A small self-supervised audio encoder (BEST-RQ), trained from scratch.
Model: 17.8M parameters, arch conformer, activation gelu.
Training: adamw at rate 0.0018, batches of 192.
Data: trained on acted Russian speech (Dusha), 26041 training examples, 73.7 epochs.
Rows from block 3 of a small self-supervised audio encoder (BEST-RQ), named by matrix and row number. Rows with one number belong to one neuron. Each number is 128 + 24 x the weight over its row's rms, rounded and kept within 0 to 255. All counts start at 0. Numbers have three digits each.
After each neuron's rows are labels from the 100 clips, of 14976, where the neuron reaches its highest value: "strongest on" is what is common among them. Only what is clearly more common there than usual is listed. The data: acted Russian speech (Dusha). In brackets: how many of the 100.
# fc1: first MLP up (model.blocks.3.ff1.fc1.weight, 640x320), inputs 160-319
# fc2: first MLP down (model.blocks.3.ff1.fc2.weight, 320x640, transposed), outputs 160-319

fc1.542:151118145072128130078105124119096104107146098149112125085119151135168131136137068150144136133107142106119113089167090079124091153126151118135123115126120123141121141142145148148180150131130095123126070115092139116098169150083117160116136104090099126137110138144138098111082150121100117088137133111119138125101139109135152154121114166152130128141143121139153115109141175183144122172085121133144121144101117098106107111089124136105136141111107138135076170106149158083133152094157118
fc2.542:115178128161117108089139099093056179143110179139067136132114162155140125081101096152129126130089148113134103174113075120131088086143151112122135173111121146171104129117123154152143100096061099100120104093117163156143127103125142138114114138119129102155134153112123172111091127155149122119148127153100162188147155181134149139153136122116129148151120146099152105136095098083115157153123143122098137149129174142132110101150148129102124161107132140099159131145119104144125105138118136
strongest on: emotion: angry (46)

fc1.240:137135159120149115068073115101168101134149121141147108130109122136117124130130113132108132093131095103127129081148152154136172172139098067101098127131141176156144132103160109126127110178140180123119110162131163098089133170135102126124103078149093117119112102102135105133140102114150126132113120114108099113092089128159158119132173164111139099168154134105149134098147160160141178148125117150126098089120118096131139140135118145131135139105146128174107122113161149129101150092126116
fc2.240:108077129076133139101133137148100129113123132121123098125129091127119140139108127135160120148155146150115131139111082071143143110170118151157087121095179124117112109133095118093196080104120128116104154120120138127140173106119150101134114132152113109178107133147107130064106139120092117108147140176107152105096170133144145124144150115165127158145125112144085163135191118138119144118133138103148126127122116144126125138104127106098130110115100126107110109110114154105101130089103131
strongest on: emotion: angry (43)

fc1.358:151120131097148143137169135115128126191149126117087188111142078095144134118117136095142085119159140156134096135152135124135090133145141103114165150124127126123140136138132132129075132104104150156150136116114143118112182124087105161122150125165122145132124119119112155110087120118164177128127109095131134111147109125059126164132134107133147137129105120109153105138100080146167111101137089149156121107139191086108152131135118152126149189157137121137138134116185136142087101124136117
fc2.358:111113129146107113135111119132100146139134157098132126106149119148152109170110132107133149155147112121124109150097149126112102150096109105142113153144097132143135091121131137142083130130099179155122153165115105144146150116167132159112107143103174131089139115131118121142179104134131125152109099118122062112084079131142142119115158150118146140129124126197113108146111110124157150082135114152116126122098129158090162129153109171128106111123173122105170111125140133139131140163171155
strongest on: emotion: positive (39)

fc1.394:116103100159137095095120087113115080118119140167138120092107139157135089166120040133119100099134135094145112108150125134150132152107101171127147098129190167095137152143124158135161092118116114139119124142133094140154151165122117101156131121098115119135148097167161123128170141114107136115096135144132172100140158155123194067143143090108118147151149131167154124098132111093109106138122175130154091104145138122115143170122093146133146108158078146164088133126117132138099153098142121
fc2.394:134134133130129136122087159099118108118098125160142108143129077105106087090153097142106129118147138135139111136141122134163089140129150129134125102138128141169115109125124096113148073139133119139157150124133141139141133131110134174170101140149064144127130158144177118129125162110144151101079149155107168123128149115164151136188122113121125087135167122079126135128154122100154130109115154122141143131126153167108104128127105111108148117152122165127097111048143133084137122096158119
strongest on: emotion: angry (42)

fc1.438:145130099141119121121104136116166111095103135084129151125203148127139094105128072081094128137141164065110115116159131160109130113079165126108145122090160168098109148149122074142160105145123131116127128118126139127147098152154116120125096137132097128072094144145124121123158134093099101093079129096125152082093169113088143141103143119138174150142158092122124127129121135136133140143128118137143123158160139114123110163121120119083142187090115128143117125153146120137111159155124104
fc2.438:143114167157108120125144132150112104077161101174131127096121098078111129117119155122115126137147132095077113097133112145154125135135148118147108146103117127110136163124137122115145150169101106107102168118086138123128145136139162112078126126104103107141114165102159161162140117133140214110179099130127140090115142117128127141135166134147103112140098123107121139133149152131122089137141143126143187125128096163122135112095115135131145142125148114108132101110122142134109198145102125
strongest on: emotion: angry (40)

fc1.157:101146155145141153132132168124211112139111112141059156078126141108110133155162145092133112087090157145104135125108095150132111121109101116157124113099132101132118117131128089098107107124109164141149145145149112149101145188087128110129123151132139142136127054093102178141090079146130136123109108150179146091108146132133148133129132125142163170115146159143133139110107136137153113136129097156150104146117123138110148123130121125154136084136114144128091104171138157135104140162142106
fc2.157:153100139122149144167147138144136144170134159093126107137165120151193149135123128144121122116099124179163116142134090128146124155128139155170109139128137092085135121169143141120151151112084121115132121064093121070128098117146119129173122132090164093130145134128099155090099110112173143098144116125113131123133141074130146157115118131125132179118098150148118160130125083140113119110139137110148184136116090086148135095131119152127178122113119105143131112127132074132144164126107113
strongest on: emotion: sad (60)

fc1.619:142130115148139152107150102120089080105108150155156121137115139116154149120116060154122150151124179124106136133123091125152094150116137092141137137085155145118137132151100167115134116131128121102130100109124133154108111157159097166106088112113073100087115152110082126133149131110127146165112128141106105105138160091120112113089086149116146154156168072130136144140110161135174178124112151172149173125108120143127141117116115118126150172086132119118090139151109098144111188121154093
fc2.619:126121151165097115156084093105092136103145129122118134119124090154123090095136130139105137112136140100108177124158125118134141102114122102130116139077145162122091147118125098107120156167133084151123121193109094135113133146099115156149084141088118149143129099156155131103160111146154136114140114138098158154116163104144130103155167118119148099147146140113144103062155126146137114114145181133172132146103159135142113106134076090104132118129088124122187101130129091122127113123136099
strongest on: emotion: angry (70)

fc1.278:160124133102162172109159103098101131129122087169086108127135109081132112140146095166115133139122154147127116124118095139121117109138195122119181119097144150132124066177116094135116106114139158103115096129149151127124179120128095107115112076139136140152138101142117103132126130140134211132118148141115142133145135132092103111085130137115145119155145153118124125181146169174146164096111149163140168178123131120092121153161123125115113106134160174157080109099137143095143124111172118
fc2.278:102103120110154135158150113123157126135116125121076117104070107091169108159162127116171133141165106141158141138097114148166107098111126117160109133100117122129112100113122112141099152101111140157090138123105132160128169128154137098131126112135080134099132154138133140112092114162163113132161123125127096141145128212100148125125126132111125127178148138113132083138129146094135160111095122109116116141138110181157159128115110135159126115178144166135132093145144148128116094126125149
strongest on: emotion: positive (40)

fc1.79:152125151128147126163113110134133141087112123172099146123128126130134100129129126142113090148132158157087118113164126118126122161112153108099162128099164155098102123170150136120156099120099140139140144172114093162107172122148081114097145135092119111123151138127093109151149112127146084121110131105142126116121123147071110103108137124140177119139115149139156092165138130108181101142125108188146155116132157153119155125133091134112105171103178133131152149181122157188111126128128130
fc2.79:127090135124091147132124108126157121127133161108168132126110118105126133127194091111108142146135092100119120099085118129134120120131142114123091062131108164115109106108140088107116129146112098127177136132133136167121137115108086111107112133143119126144072120102125158146154116118145119115150128112106141079124139120184107122113107127094176143128196104127141119136143125138137100112132142158171164108114141109128141133123108117142143161158132118121122128146104118138131112075131149
strongest on: emotion: positive (41)

fc1.335:154142171133128107111139071089114070115117065093134118091152129107152152115143088136147127122144133150120107135133131119114146106138139099131169128073159146112155130126122131145129140124137140130119122130135140131089119138092110123148133138137103133126130132133102129158147152143143121139113110083135101134146155139130134138122136131166168120156080113163142123132085114120120123124180147164123189073176119101108114138121084147098097133156120163121114125153160144145112129151124123
fc2.335:087143094133138111162125077097136099108112151120151111136119134079110174093167136130141147082132094116134105120112086144096100127135131114138174152105135171110157156070092154132100106086131124084130123115126120119121103097111126127128110113150125098174159142124093167138126159152152114135129112102134109171160101147099102080137138161157130128173143135134142120169106111127107099104111097150113125120161100138118070139128133142126111164142123116133130112147135115187125128118150082
strongest on: emotion: angry (53)

fc1.629:117108108179173121133142106080138116094112149144155139106119135111124108134135128138147127137129140117099141141142093136116098124067087106113156147137140196123185140132123145120115125138141125131115159151139112123091155117118097105126135138141080139124100110131063133143173116086117117153142125113138118098133135129147138174117147124112144134172142092137122136109145110145144134162130122138161166070136143175120100113153132137066169155098161115129092128103176146134133163110153146
fc2.629:148137094137155132121108122106125120137114136128118110120174154153140100098084119142095136091143116166130131142133121117153091121166113157153117155169130119146121121138115150115096157118117125119097160111110100087175114101117139125109163123085130121144137124125148092113120132168199106121172181096129130123151141141148120150148126151153130124101094148137118093077118152122130137142128142104136137122140136157167132093172171128163105113129165087108092073152135135149206160140119146
strongest on: emotion: angry (46)

fc1.575:107165098144133139127113126089102132096100143132144162143154095153126093148120141120111131116118112124144112130142107180160135083122133123130138160121141130115098113082178142154145098130131124146142158114162107111119107156179086157139140091129135102125132122151174149153157140146087121139114151117118134093086179116098180119135161134144117148129132122113128150121142110131102156149118162104120082162130116130122145144118129170129119126129169117173081121120124147156108182121132111
fc2.575:131126136099129170135146136137122158159115110183170076113153099110124112134114096163125129153111127145101141120128126111116101100108150122136134102144138116134121119161097100130213129114100119121140135127138145163146160110160127107112127126122099118132138153121139120139135124104105125098165174177118136115129151118144135157125138131127107120100107116133116161145165117070154100176121150108130127149120116140115119113131099105134151105102158142113114104092173121101116151105166124
strongest on: emotion: angry (42)

fc1.540:142132158078080173175048114133120105180082158173126130094128083098100086157167115155088133098124131130110103103135111134132131167150114120105120091110117116177141091132106121110112114131124113097128145140122117121092138126066113127152134130118160151129125150123126103113141168114104144152099124148139096133167163138117141064125115137110097170142170088105142127120113122145119167124122082148172088117106173132110133140140128127152133106130143120165110141158102111101136131119153128
fc2.540:122165127156133152141148114109132148136149188094150112119145119173143124118113124112129146145120118072122133160161119134125112083114119121141147147129117128145133121110138124149080154123087163115111150129110099134093140122135139154146152135124163099162100112132105092150129124110125132129169120112099106125124151101134123160110145064123074119167154127168138080081176128133135136119160111110116120139181152111122145137110145160114123135158154135122146146127145138153129119138115137
strongest on: emotion: sad (55)

fc1.229:126152101104136095096113118155162137087106129144187136104139145071124122100161126146133110135139135102109120124132131130143112129121131096149141113197099132149122146132146110119133143139156124098112114114145163140128118111105116169148103150122093140110119115142144091143128144123134156095078158126128089123125088128160144136127148143134199091102087143129154118100121109132139154137115132127155136142157179157138125102106136128111156152126091140139098117132163175146123138098144130
fc2.229:146160137127089080131177103126098129177143157107107157097131111154127128191089135137106103121115122131112181164124132081168108110131086119164157115126123130108123131160118143130092156117104105134135116115126165130109121127121151134149157103135125116136112117113123117128123154100094122141116062103082135117114139134132128157146125152126110121118158117165144102107169157086135100168116146113137108116157137139132143125146142154141110151133101139170110094140131165115152148145107139
strongest on: emotion: angry (39)

fc1.391:129135109134159153117156138109116138135137146120141140114170125108070099121123082160130113119109119075105103086173123174119119158108135176125149104151161098112153097094142139123091151112159108158132116154135126107111136143136109135123127154108144142074120122167108068120160145116130132131150133099160152109142157108120140121119152129128153114160128117096130080144109157125136151113154109148153109134128147123103110121131133149075119136184127125169105145102159117147122141073149106
fc2.391:130125122129130124128116139118132124140140112131091114119164111152113103150120129154129130135143173148108133139169129129112120135096113116134122153181115148137119128147170131130145153130133120095105094118153107068139179157166121115146138147132142154100074090115109145094174116142076132140126111170121145107104107161162153144199123109149140114124163146159103104140150131142141110124194078128092113107103078123112151138130120141130126108174127111112156092157176093150132117146158138
strongest on: emotion: angry (40)

fc1.101:171140135118169129120153072098102137117102118124162128079107167118063117122109171189112110097135168097095092094175097082137107145136122149103145116113168157114106145104143144099125139129112115163162079136126094135137156118102159156101138158079117118148142123112107080101125110104145128136121159132120167134129144138151154128134154109135107133130075144146140186157101132153135152108135103144147116110112106175169145162144152138123113111142165126151135100132146081115085132093108097
fc2.101:129108144122132093165147104144122140151113130107159134126119085156073108136128152136126125116166086119120091148165138132076106125131126065148104108123170156136162113124109138140127133123116106087129122115150147144132087100148136108119102097145136111133112159132117101177143107143180134107156114131129130115118105137193110105148148192149084130113131136144152107166110159162107169104138132133122125128130086147102078153087124145089113123139131139105091140152116087096119108109179122
strongest on: emotion: angry (38)

fc1.8:185116131165115182119129120132185103102122119131130141128143097120153068156143117145136114131161109103110139097131175131130135171130107107102192109149128099097121138151162169146118127136114128098129120125122109099134144129126136105149149149135136175146090151136109100121115132141145215111120118139130103100103156099059163107071139104068133101138134108105134142128108131165181098111113119136144126134136161087076129105162131136105142136169104123136148170126142132132134135114136152
fc2.8:104069128162157171130121184105135133174141120117154115152151148116132152091128153127081129134110146141098089122134149162126101163110154141169122114179128093143138150134108099116122148109169123123108171094093143127176106100133134103092104126110141142127145119136153131142122168147119127106137133119123161094128097083135122132159137157122105125122104116132089102147103130143106120161144186138148122098132151093192142133106128095121124119171079124081139139125114133145156170071081136
strongest on: emotion: positive (42)

fc1.305:124134094136119138132091120131110103102109086144106122157148118132107120131135116153096133121100118119109108131133121113118094156139160136139158114109099139145117133134109163135119125140118124112114133121122118155158133101114120151186158126098172146122084132124126139117110121112159140101116111096118181123153095167099152108140147133092159139147124179119165136107121138117158127133114126146120105123108125100127098080199080144125125147184170136171080103142118109152128135091122119
fc2.305:136147149091111092126123146129117131127097153146132119094156091110169133144139124099105145140160138184143114116156150129096132138147153133134108123137136094171114131140124121119129103139124115124109134077139127136149138147129142165125124090111116206148146140120159146125138167186115164133073088087078142129140105160077122097115121197090145163151156100149116101130136112155162120137125136197113106161065158131130161145140115141169077106131158112163108126153127146115129134104138146
strongest on: emotion: positive (59)

fc1.537:146151152141144159125102139098157105101162139145148088134141094081140125147166181109142139137111166083101115155108146087142112141107143110124189128094128137100110144077139125169134167112109111123142176116112124147085146129143120138107140117111161112098134137106130119102157094125141142121136145109104141124128090131095135112104150111089105153092127127187136137090117125154118147114127138111116136101136129119095136160103120161150157113140170089137142139131138081129113109148180103
fc2.537:119113147085107095140087172132146130155133145145127136104153135128132141111116130138140142108144106161140086105108162118143117146133124163111154088157110135126154147163119143089126080119118186141105144111119130102102106099124125125105138155120130162128106111095117165149094094099196151089133131100124126126119135126111131121100103116151116132174125123106144142153118132095126117147143159121121149140111116107109121099146172134134121143154135089112074136107144150124119122130125146
strongest on: emotion: sad (56)

fc1.113:119127119161174142123111092100128129156106128130152146132080121127116113109193076086130108149154108118117110125100121107140113116147105115148128130128106106127123137160155129117113098134142103117133131164124140172142136151068110098152115155114083118100092133182138169154151137081126150120111154119144068145122127134157124119154152115137124114176129112135129126139138116133149162141125119117146190120127120146118115135120151141108155186107117123140137122152075125109134176088133141
fc2.113:106135127153098142142089132114154141092101198130140173089142077133114077149114135139128151108104154126142150164115139122157132123153161147114142104125140135150147145107159136102120150111074099123109134111131116086110071103107127126163172115122137108124134138128129089134070109160162120147113124120127139140153168104120128117083131099152184115142137126093115093114157124121152120139123105136158113137136184140178089133176131132125160139147154111142171120106133126119115131163118136
strongest on: emotion: positive (41)