config = dict(
    arch='conformer',
    model='self-supervised audio encoder (BEST-RQ)',
    dataset='acted Russian speech (Dusha)',
    train_examples=26041,
    n_mels=80,
    hop_length=160,
    input='log_mel',
    win_length=512,
    codebook_size=256,
    mask_prob=0.08,
    norm='layernorm',
    activation='gelu',
    mlp_ratio=2,
    head_dim=32,
    fused_qkv=False,
    qk_norm=False,
    inner_norm=False,
    moe='soft',
    drop_path=0.05,
    num_experts=16,
    moe_every=2,
    expert_mlp_ratio=0.5,
    slots_per_expert=1,
    shared_expert=False,
    subsampling=4,
    layers=8,
    width=320,
    positions='relative_bias',
    kernel_size=15,
    residual_init='none',
    optimizer='adamw',
    lr=0.0018,
    beta1=0.8,
    beta2=0.999,
    eps=1e-08,
    steps=10000,
    batch_size=192,
    epochs=73.7,
    lr_schedule='linear',
    final_lr_fraction=0.01,
    warmup_steps=2000,
    weight_decay=0.1,
)
Rows from expert 2 of block 5, named by matrix and row number. Rows with one number belong to one neuron. Each number is 128 + 32 x the weight over its row's rms, rounded and kept within 0 to 255. All counts start at 0. After the name is the row's rms in percent of the matrix's.
# up: expert up (model.blocks.5.mlp.up, 16x160x320), inputs 64-127
# down: expert down (model.blocks.5.mlp.down, 16x320x160, transposed), outputs 64-127
up.47 101 [ 78 148 177  97  87 113 164 110 182 135 127 154  99 171 164 142 116 113 107 138 111 120 147 143 132 149 120 166  93 168  94  97 125  62 184 111 116 174 193 165  99 129  73 157 163 127 108  94  90 121 114 137 161 147 113 101  77 134 133 183  92  88 116  92]
up.48 094 [151 140 121 185 148 106 126 123 102 117 174  92 136 110 155  98  93 139 186 128 140 150 104  71 142 134 157  78 142 154 137 101 143 167 100 103 116 122 107 100 112 144 176 152 141 151 100  99 117 147  79 124 154 125 122 188 230 146 112 151 120 136 139 158]
up.49 096 [ 45 160 148 142 151 113 176 133 133 123  73 163 113  93 158 140 103  85 164 122  70 126 134 119 141 127 146 153 111 162 164 100 165  61 129 115 117 144 163 148 141 115 117 171 123 123 126 129 140 125 165 155 120 111 125 141 154 117 143 134  16 141 193 139]
up.50 121 [155 138 158 190 167 100 103 136 116  90 100 140  61 136 123 193 201 128 160 206  94 123 133  53 160 111 140 110 111  96 157  99 115 147 107  97 174 156 136 160  77 147  95  60 155  98 126 117 137  97 167 140 133 158 147 148 134 112 126 126 147 110 161 120]
up.51 104 [157 109 108 183 140 116 176 137 166  78  98 135 198 209 101 126 160  80 137 114 126 165 136 137 139 117 147 128 146 143 127  92 109  57  82 149  89 154 146 177 107 115 204  83 152 125 128  93 158 156 144 127  64 123 130 207 172 119 146 126 133 155 157 142]
up.52 083 [ 81 110 124 246  90  80 126 119 175 130  81 158 133 159 137 229 128 156 111 133 142 124 141 120 145 180 167 120  81 128 127 105 151 151 123  86 158 133  98 119 117 148 126 109 129  50  95  88 108 103 176 155 103 154 159 159 127 137 124 171 113 139 166 121]
up.53 104 [109 122 126 195 169 122  71  90  80 130 131 185 116 148 109 120 151 104 130 141 125 133 123  54 147 136 126 156  87 144 142 116 114 112 158 114 181 114 146 157 139 169  46 174 142 131 171 132 142 129 147 168 150 133  75 133 145 127 154 130  82 125 149 145]
up.54 125 [111 161 190 171 134 163 139 128 139 131 117 153 150 132 184 130 148 187 120 186  65 100 208 100 147 165 165 209 173 121 126 121 103 115 143 147 107 166 174 122  73 110 100 114 115 152  85 161 108 179 124 143 167  82 137 168 165 153 112 127 106  85 115 191]
up.55 090 [142 132 148 150 140 160 112 137 145  59 146  94 168 155 119 151 163 180 120 126  62 164 139 126 109 146 162 106 148  75 147 106 104  78 153 135  79 100 187 167 121 122 198  85 112  50 174 112 119 136 136 110 122 158 142 164  89 104 135 115 153 195 149 163]
up.56 115 [166 101 167 101 151  69 102 155 103  81  97 120 133 139  92 182  97 158 122 107 115 135 142 115 109 181 156 109  74  95 125  86 108 139 144 145 132 143 167 128  95  76 120 107 132  94 150 160  94  76 144 112 141 193 123 154 186 126 166 167 111 188 148 135]
up.57 120 [ 89 131 215 111 153 133 148  92 217 110 119 142  81 102 123 218 125 127 106 182  95 160 181 151  92 124 117 144 156 124 154 125 135 144 148 151 177 163 109 119  59 107 120  57 139 167  70 120 137 111  95 163 130 138 105 136 124 107 113 112 100 147 105 120]
up.58 092 [150 134 122 171  95  79 154 160  93 134  51  95  79 122 107 165 143 226 185 128 109  87 130 142  98 100 108  78 138  73 184 102 120 136  87 148 255 129  89  91 119 111  93 157 132 114  93 123 134  78 139 157 174 160 100 177 136 173 164 171 127 129 175 102]
up.59 072 [159  72 127 161 127 144 113 133   7 153 157 127  73 119  59 187 111 180 174 120 124 101  98  84  85 146 130  97  64 111  91 124 159 156 195  92 166 136  92 118 160 125  93  72 120 102 127 109 153  88 148  94 131 143 128 121  81 155 125 193 146 100 162 101]
up.60 136 [ 88 115 186  95 147  85 154 117 143 123  96 138  94 120 142 153 150 105 136 125 129 121 110 130  59 134 177 137 111 100 142 101 191 139 195 108 138 111 146 149 115  61  75 116 117 132 160 152 140 112 125 119 126 104 112  74 116 112 114 200  78 118 181  84]
up.61 075 [128  77 164 123 119 129 140 116  96 109 101 133 141 146 116 147 166 209 167 135 131  71  83  87 106 120 148  97 160 122 135 109  98 113  82 178 105 114 132 114 116 139 124 152  63 129 187 175  98 149 134 163  70 119 156 157 118  85 151 124 110 130 167 177]
up.62 090 [101 113 206 176 114 171 138 114 249 150 116 145 110 119 105 130 139  54 105 169 127 143 122 143 121 104 188 109 159 133 150 181 109 166 108  71 178 149 125 131 109 108 114  99 129 186 104 131 195 101  84 163 130 121 109 118 176 164 132 190 155 177 120 100]
up.63 124 [ 98 211 172 154 180 152 190 130 194 120  98 164 142 138 109 152 123 122 102 171 102  99 178 107  82 125 135 188 118 147 158 129 140 118 165 200 147 130 140 129 116 145 102 115 172 184  80 144 156 119 158 160 174 121 132 166 162 138 142 110 105 108 142 117]
up.64 089 [168 165 130 222 156  85 177 123 146  82  64 106 133 148 131 155 168 116 152 105 164 164 136 101 143 153  81 126  95 119 132 112 144 138  95 188 146 119 118 139 135 153 154  78 115 157 185  39 127 118 170 168  72 205 112 151 129 132 139 130 190 103  97 123]
up.65 087 [164 105 110 119 146 146 115 118 155 104  99 120 174 162 151 108 141 181 134 130 155 141 127 104 172 172 115 134 136 133 107 115 113  84  99 134  93 134 186 193 104 168 153 176 110 133 200 107 113 185 178 142  67 189 143 148 152 174  94 159 189 117 171 156]
up.66 103 [127 123 177  96  91  75 116 167 154 118 157 181 127  69  53 167  59  84 118 133 100  84 139  82 121 145 107 136 115 148 160  97 139 132 187 128 110 123 203 142  82 140 155 115 161 150 124 167 136 132 188 113 141 110 112  49 162 114 133 121 139 154 131 136]
up.67 100 [114 157 125 120 115 124 128 113  42 109  58 110 115 155 141 130 144 177 141 141 163  75 151 156  68 134 172  89 100 126 136 115 132 128 146 156 139 117 118 148 137 105 142 112 136 131 119 135 168 108 150 113 136 128  98  72 117 142 121 139  99 122 149  76]
up.68 103 [108 182 101 144 102 134 170 149 165 115 109 188 110 141 136 111 114  95 149 105 180  99 139 146 174 166 144 138 122 114 130 124 156 123 109 169  89 109 139 191 137 113 185 156  95 147 151 150 176 179 169 137  44 104 128 145 205 128 195 152 113 157 175 172]
up.69 095 [159 114 131 172 160 125 160 121 150 134 101 121 147 111 102 124 133 127 134  96 122  36  86  87 145 119 215 120  85 138 103 181 163 133 148 108  91  72 138  64 145  89 116 116 187 115 131 141 125 151 119  97 136  93 121  62 199 189 189 158  73 146 134 110]
down.47 103 [131  95 108 126 128 184 100  81  73 144 163 172 203 156 115 140 127  85 143  99 176 163  92  88  96 178 105 144  67 145  76 150 144 141 138 133 117  89 101  92 148 180 168 126 155 152 168 131 160 100 115 130 129  96 142 128 111 147  88 150 144 106 125 114]
down.48 094 [137 138 146 142 113 165  99 157 169 117 180 194 146 132 105  91 103 179  58 115 171 102 107 140  85  82 136 102  65 174  94 182  90 100 110  72 114 136 134 152 105 137 173 146 140 174 160 140 142 137 151 139 164  87 156  51 154 119 106 145 128 112 150 202]
down.49 094 [141 153  92 118 126 146  93 104 143 170 118 125 116 118 109 179 129 118 174 162  98 128  99  99 131  94 133 142 100 164 145 161 189 156 142 176 130 110 152 122 123 154 104 165  77 122 181 166 101 167 126 141 144 128 101 124 144 176  86 125 107  98 156 128]
down.50 122 [137 100 172 121 115  99  59 116 154 150  77 139  60 145 164 132 154 129 114 176 140 109 149 159 109 156 146  80 100 106 186 137 129 131 156 105 201 126 113 145 144 162 103  91 144 126  52 116 176  89 101 152  97 121 137 118 161 162  97 112 168 114 114  99]
down.51 106 [164 166 180  97 117  84 179 138 166 100 145 148 125  87 188  72 124  72 153 103 121 139 110 109 132 135 163 126 115 146 113 124 134 150 138  91 109 125 127 177 127  78 148 100 169  84 157 120 145  67 172 117 128 153 150 135 157 162 137 103  79 129 170 119]
down.52 081 [ 98 148 218  83 131 116 148 104 107 202 144 124 191 182 162 153 113 103 129 144 115 145  93 150 131 138 101 158 133 119  73 120 129 115 229  86 118 141 167  88 155 116  91 146 135 185 175  98 126 189  71 179 127 122  87  78 115 144 127 160 186  98  70 103]
down.53 098 [106 169 118 118 159 140 185 108 111 161 108 126  88  77 112 138 103 128 117 122 114  83 130 160 119 106 189  75  93  99 169 158 139 126  82  94 114  88 179  60  82 159 104 132 164 106 125 175 122 160 166 125 134 122 176 133 122 100 120 154  85 142 157 153]
down.54 122 [111 159 135  99 165 158 121  79  67 157 187 115 134 147 146 115 135 116 143 111 128 105 197 151  88  73  83 145 140 121 124 132  96  82 109 135  79 147 139 182  58 136 150 113 149 123  79 145 128 150  75 103 166  93 133 214 112  84  43 139  72  88 113 164]
down.55 090 [162 141 141  98 145  47 133 111 101 101 107 174 132 114 124 130  87 130 139  61 152 129 106 131 106 113  99 236 136 136 180 136  80 114 142 185 113 174 168 130  90 120 155  94 213 193 105 160 119 159 141  87 115 125 134 155 119 132  94 131  98 122 102 118]
down.56 111 [166 170 155 112 150 125  84 141 119  91 102 129 100 152 114  59 188 128 101  81 101 149  91 124 138 112 131 172 187 141 108 122  57 108 174 167  81 186 178 171 185 112 120 149  95 156 137 162 120 130 113 110  88  70 144 111 134 122 137 124 121  87  65  87]
down.57 121 [160  97 134 119 195 171 146  64 118 131 122 121 106  89 164 106 121 117  73 128  94 104 168  80  81 129 102 107 116 123  67 139 121 107 147  57 109 121 165  88 132 129 107 135  95 122 103 126 136 131 187 191 125 198 128 141 131 166  52 157 159  71 146 161]
down.58 083 [136  84 133 119  86 108 122 151 102  78 116 126 169 122 144 116 113 102  76 136 133  65  64 136  79 126 143 136 133 138  62  88 153  89 140  86  82  98 159 110 102 154 177 123 122 139  94 147 112 146 130 168 152 152 152  79 207 139 119  94 143 107 160 114]
down.59 069 [166  95  91 108 110  69 149 152 144 117 131  43  76 170  77 138 118 143 130 133 142 169 170 117 126 141 125 190 162  72 108 162 106 151 110 151 153 168  74 152  82 152  59 129 198 119 131  96 131  98 143  84 123 136 150  96 113 135 137  63 123 100 121 131]
down.60 124 [163 110  99 164 152 119  93  96 148  31  83 123 146 122 132  95 143  97 201  97 122  98 186  78 137 137 172 105 126 136 158 112 108  96  80 195 117 162 122 154 136 137 164 132 132 110 144 188 122 203 188 104  82 150 128 164 218 127 114 103 179  95 173 153]
down.61 080 [108 166 107 125 138 103 100 138 140 121 143 111  90 143 170 172 101 116 192 113  89 118 115 122 169  95 102 174 149  98 183 117 132 124 102 147 126 174 155 123  71 112 100 146 125 127 121 189  88 139  68  99 106  56  71 142 227 104 108 157  94 103  77 122]
down.62 089 [134 140 190 165 108 151 186 120  85 157  99 126  79 122 125 121 144 120 110 106 140 119 140 143  77  97 166 119 116 159 137 162  83  99 105  63 161 125 124 172 167 113 151 159 128 110  79 185 130 151  99 187 103 112 167 158 122 109 123 173 112  99 143 138]
down.63 118 [137 141 154 120 158 105 146  90  88 188 114 150  88 127 131 123 102 140 135 111 124  66 196  86 135 122 102 139 114 110 129 138  85 109 132  77 118 125 186 148  64 166 130  99 186 129  54 158 140  97 141 164  81 199 138 170 116 137 109 127  61  42 167 149]
down.64 085 [105 158 164 116  98 174 193 144 145 128 170 117 143  92 160  98 134  95 147 104 121 172 140  95 160 169  95 114 158  85 135 155 128 111 111 175  94 162 117 168 151 138 147 145 129 172 111 153 176 149  94 163 123  45 143 147 136  93 116 124  69 128 157 131]
down.65 095 [101 145  94 124 110 119 115  91  40 135 117 159 144 133 167 169 117 163 169 138 101 132 178  98 108 213 102 130 178  93 134 137 110 167  85 177 177 164  85 134  83 105  78 114  70 130 131 181 134 139 109 147 136 129  87 167 149 133  90 126 121 100 160 203]
down.66 098 [150 119 175 187 124  95  51  34 133  90  95  80  49 120 136 122 159  83 111 135 120  40 121 162 139  94 163  93 151 155  94 123 108 132 148  83 113 114 141 135 141 121 103  86 176 138 151 162 180 102 167 144 150 116  93 118 142 141  96 181 130 184 116  94]
down.67 100 [180  68  64 155 142  96  91 138 148 142 127 135 139 117  81 182 112 149 150 173 144 149 164 100 111 103  97 135 136 126  83 119 182 193 155 133 118 122  40 137  95 122 104 109 120  82  99 112 104 134 181 182 124 190  91  86 125 205 123  82 130  63 102 151]
down.68 100 [150  79 188 111  59  71  96 138  95  90 155 122 129 150  98 112 154 144 113 186 108 131 112 128 101 123 119 100 172 126 163  97 110 146 143  97 152 150 129 151  86  52 108  76 143 119 173 136 128 118 113  67 156 131  99 117 138 144 148 182 131 137 115 130]
down.69 096 [ 98  87 159 173 139  69 102 118  98  74  84 137 120 127 106 114 126 141  66 118 108 171 192 135 144 124 103 135 160 130 196  84 130 133 129 214  81 125  97 124 114 126 115 147 106 123  86 179  97 150 135 130 153 120 190 193 116  42  91 141 201 142 107  93]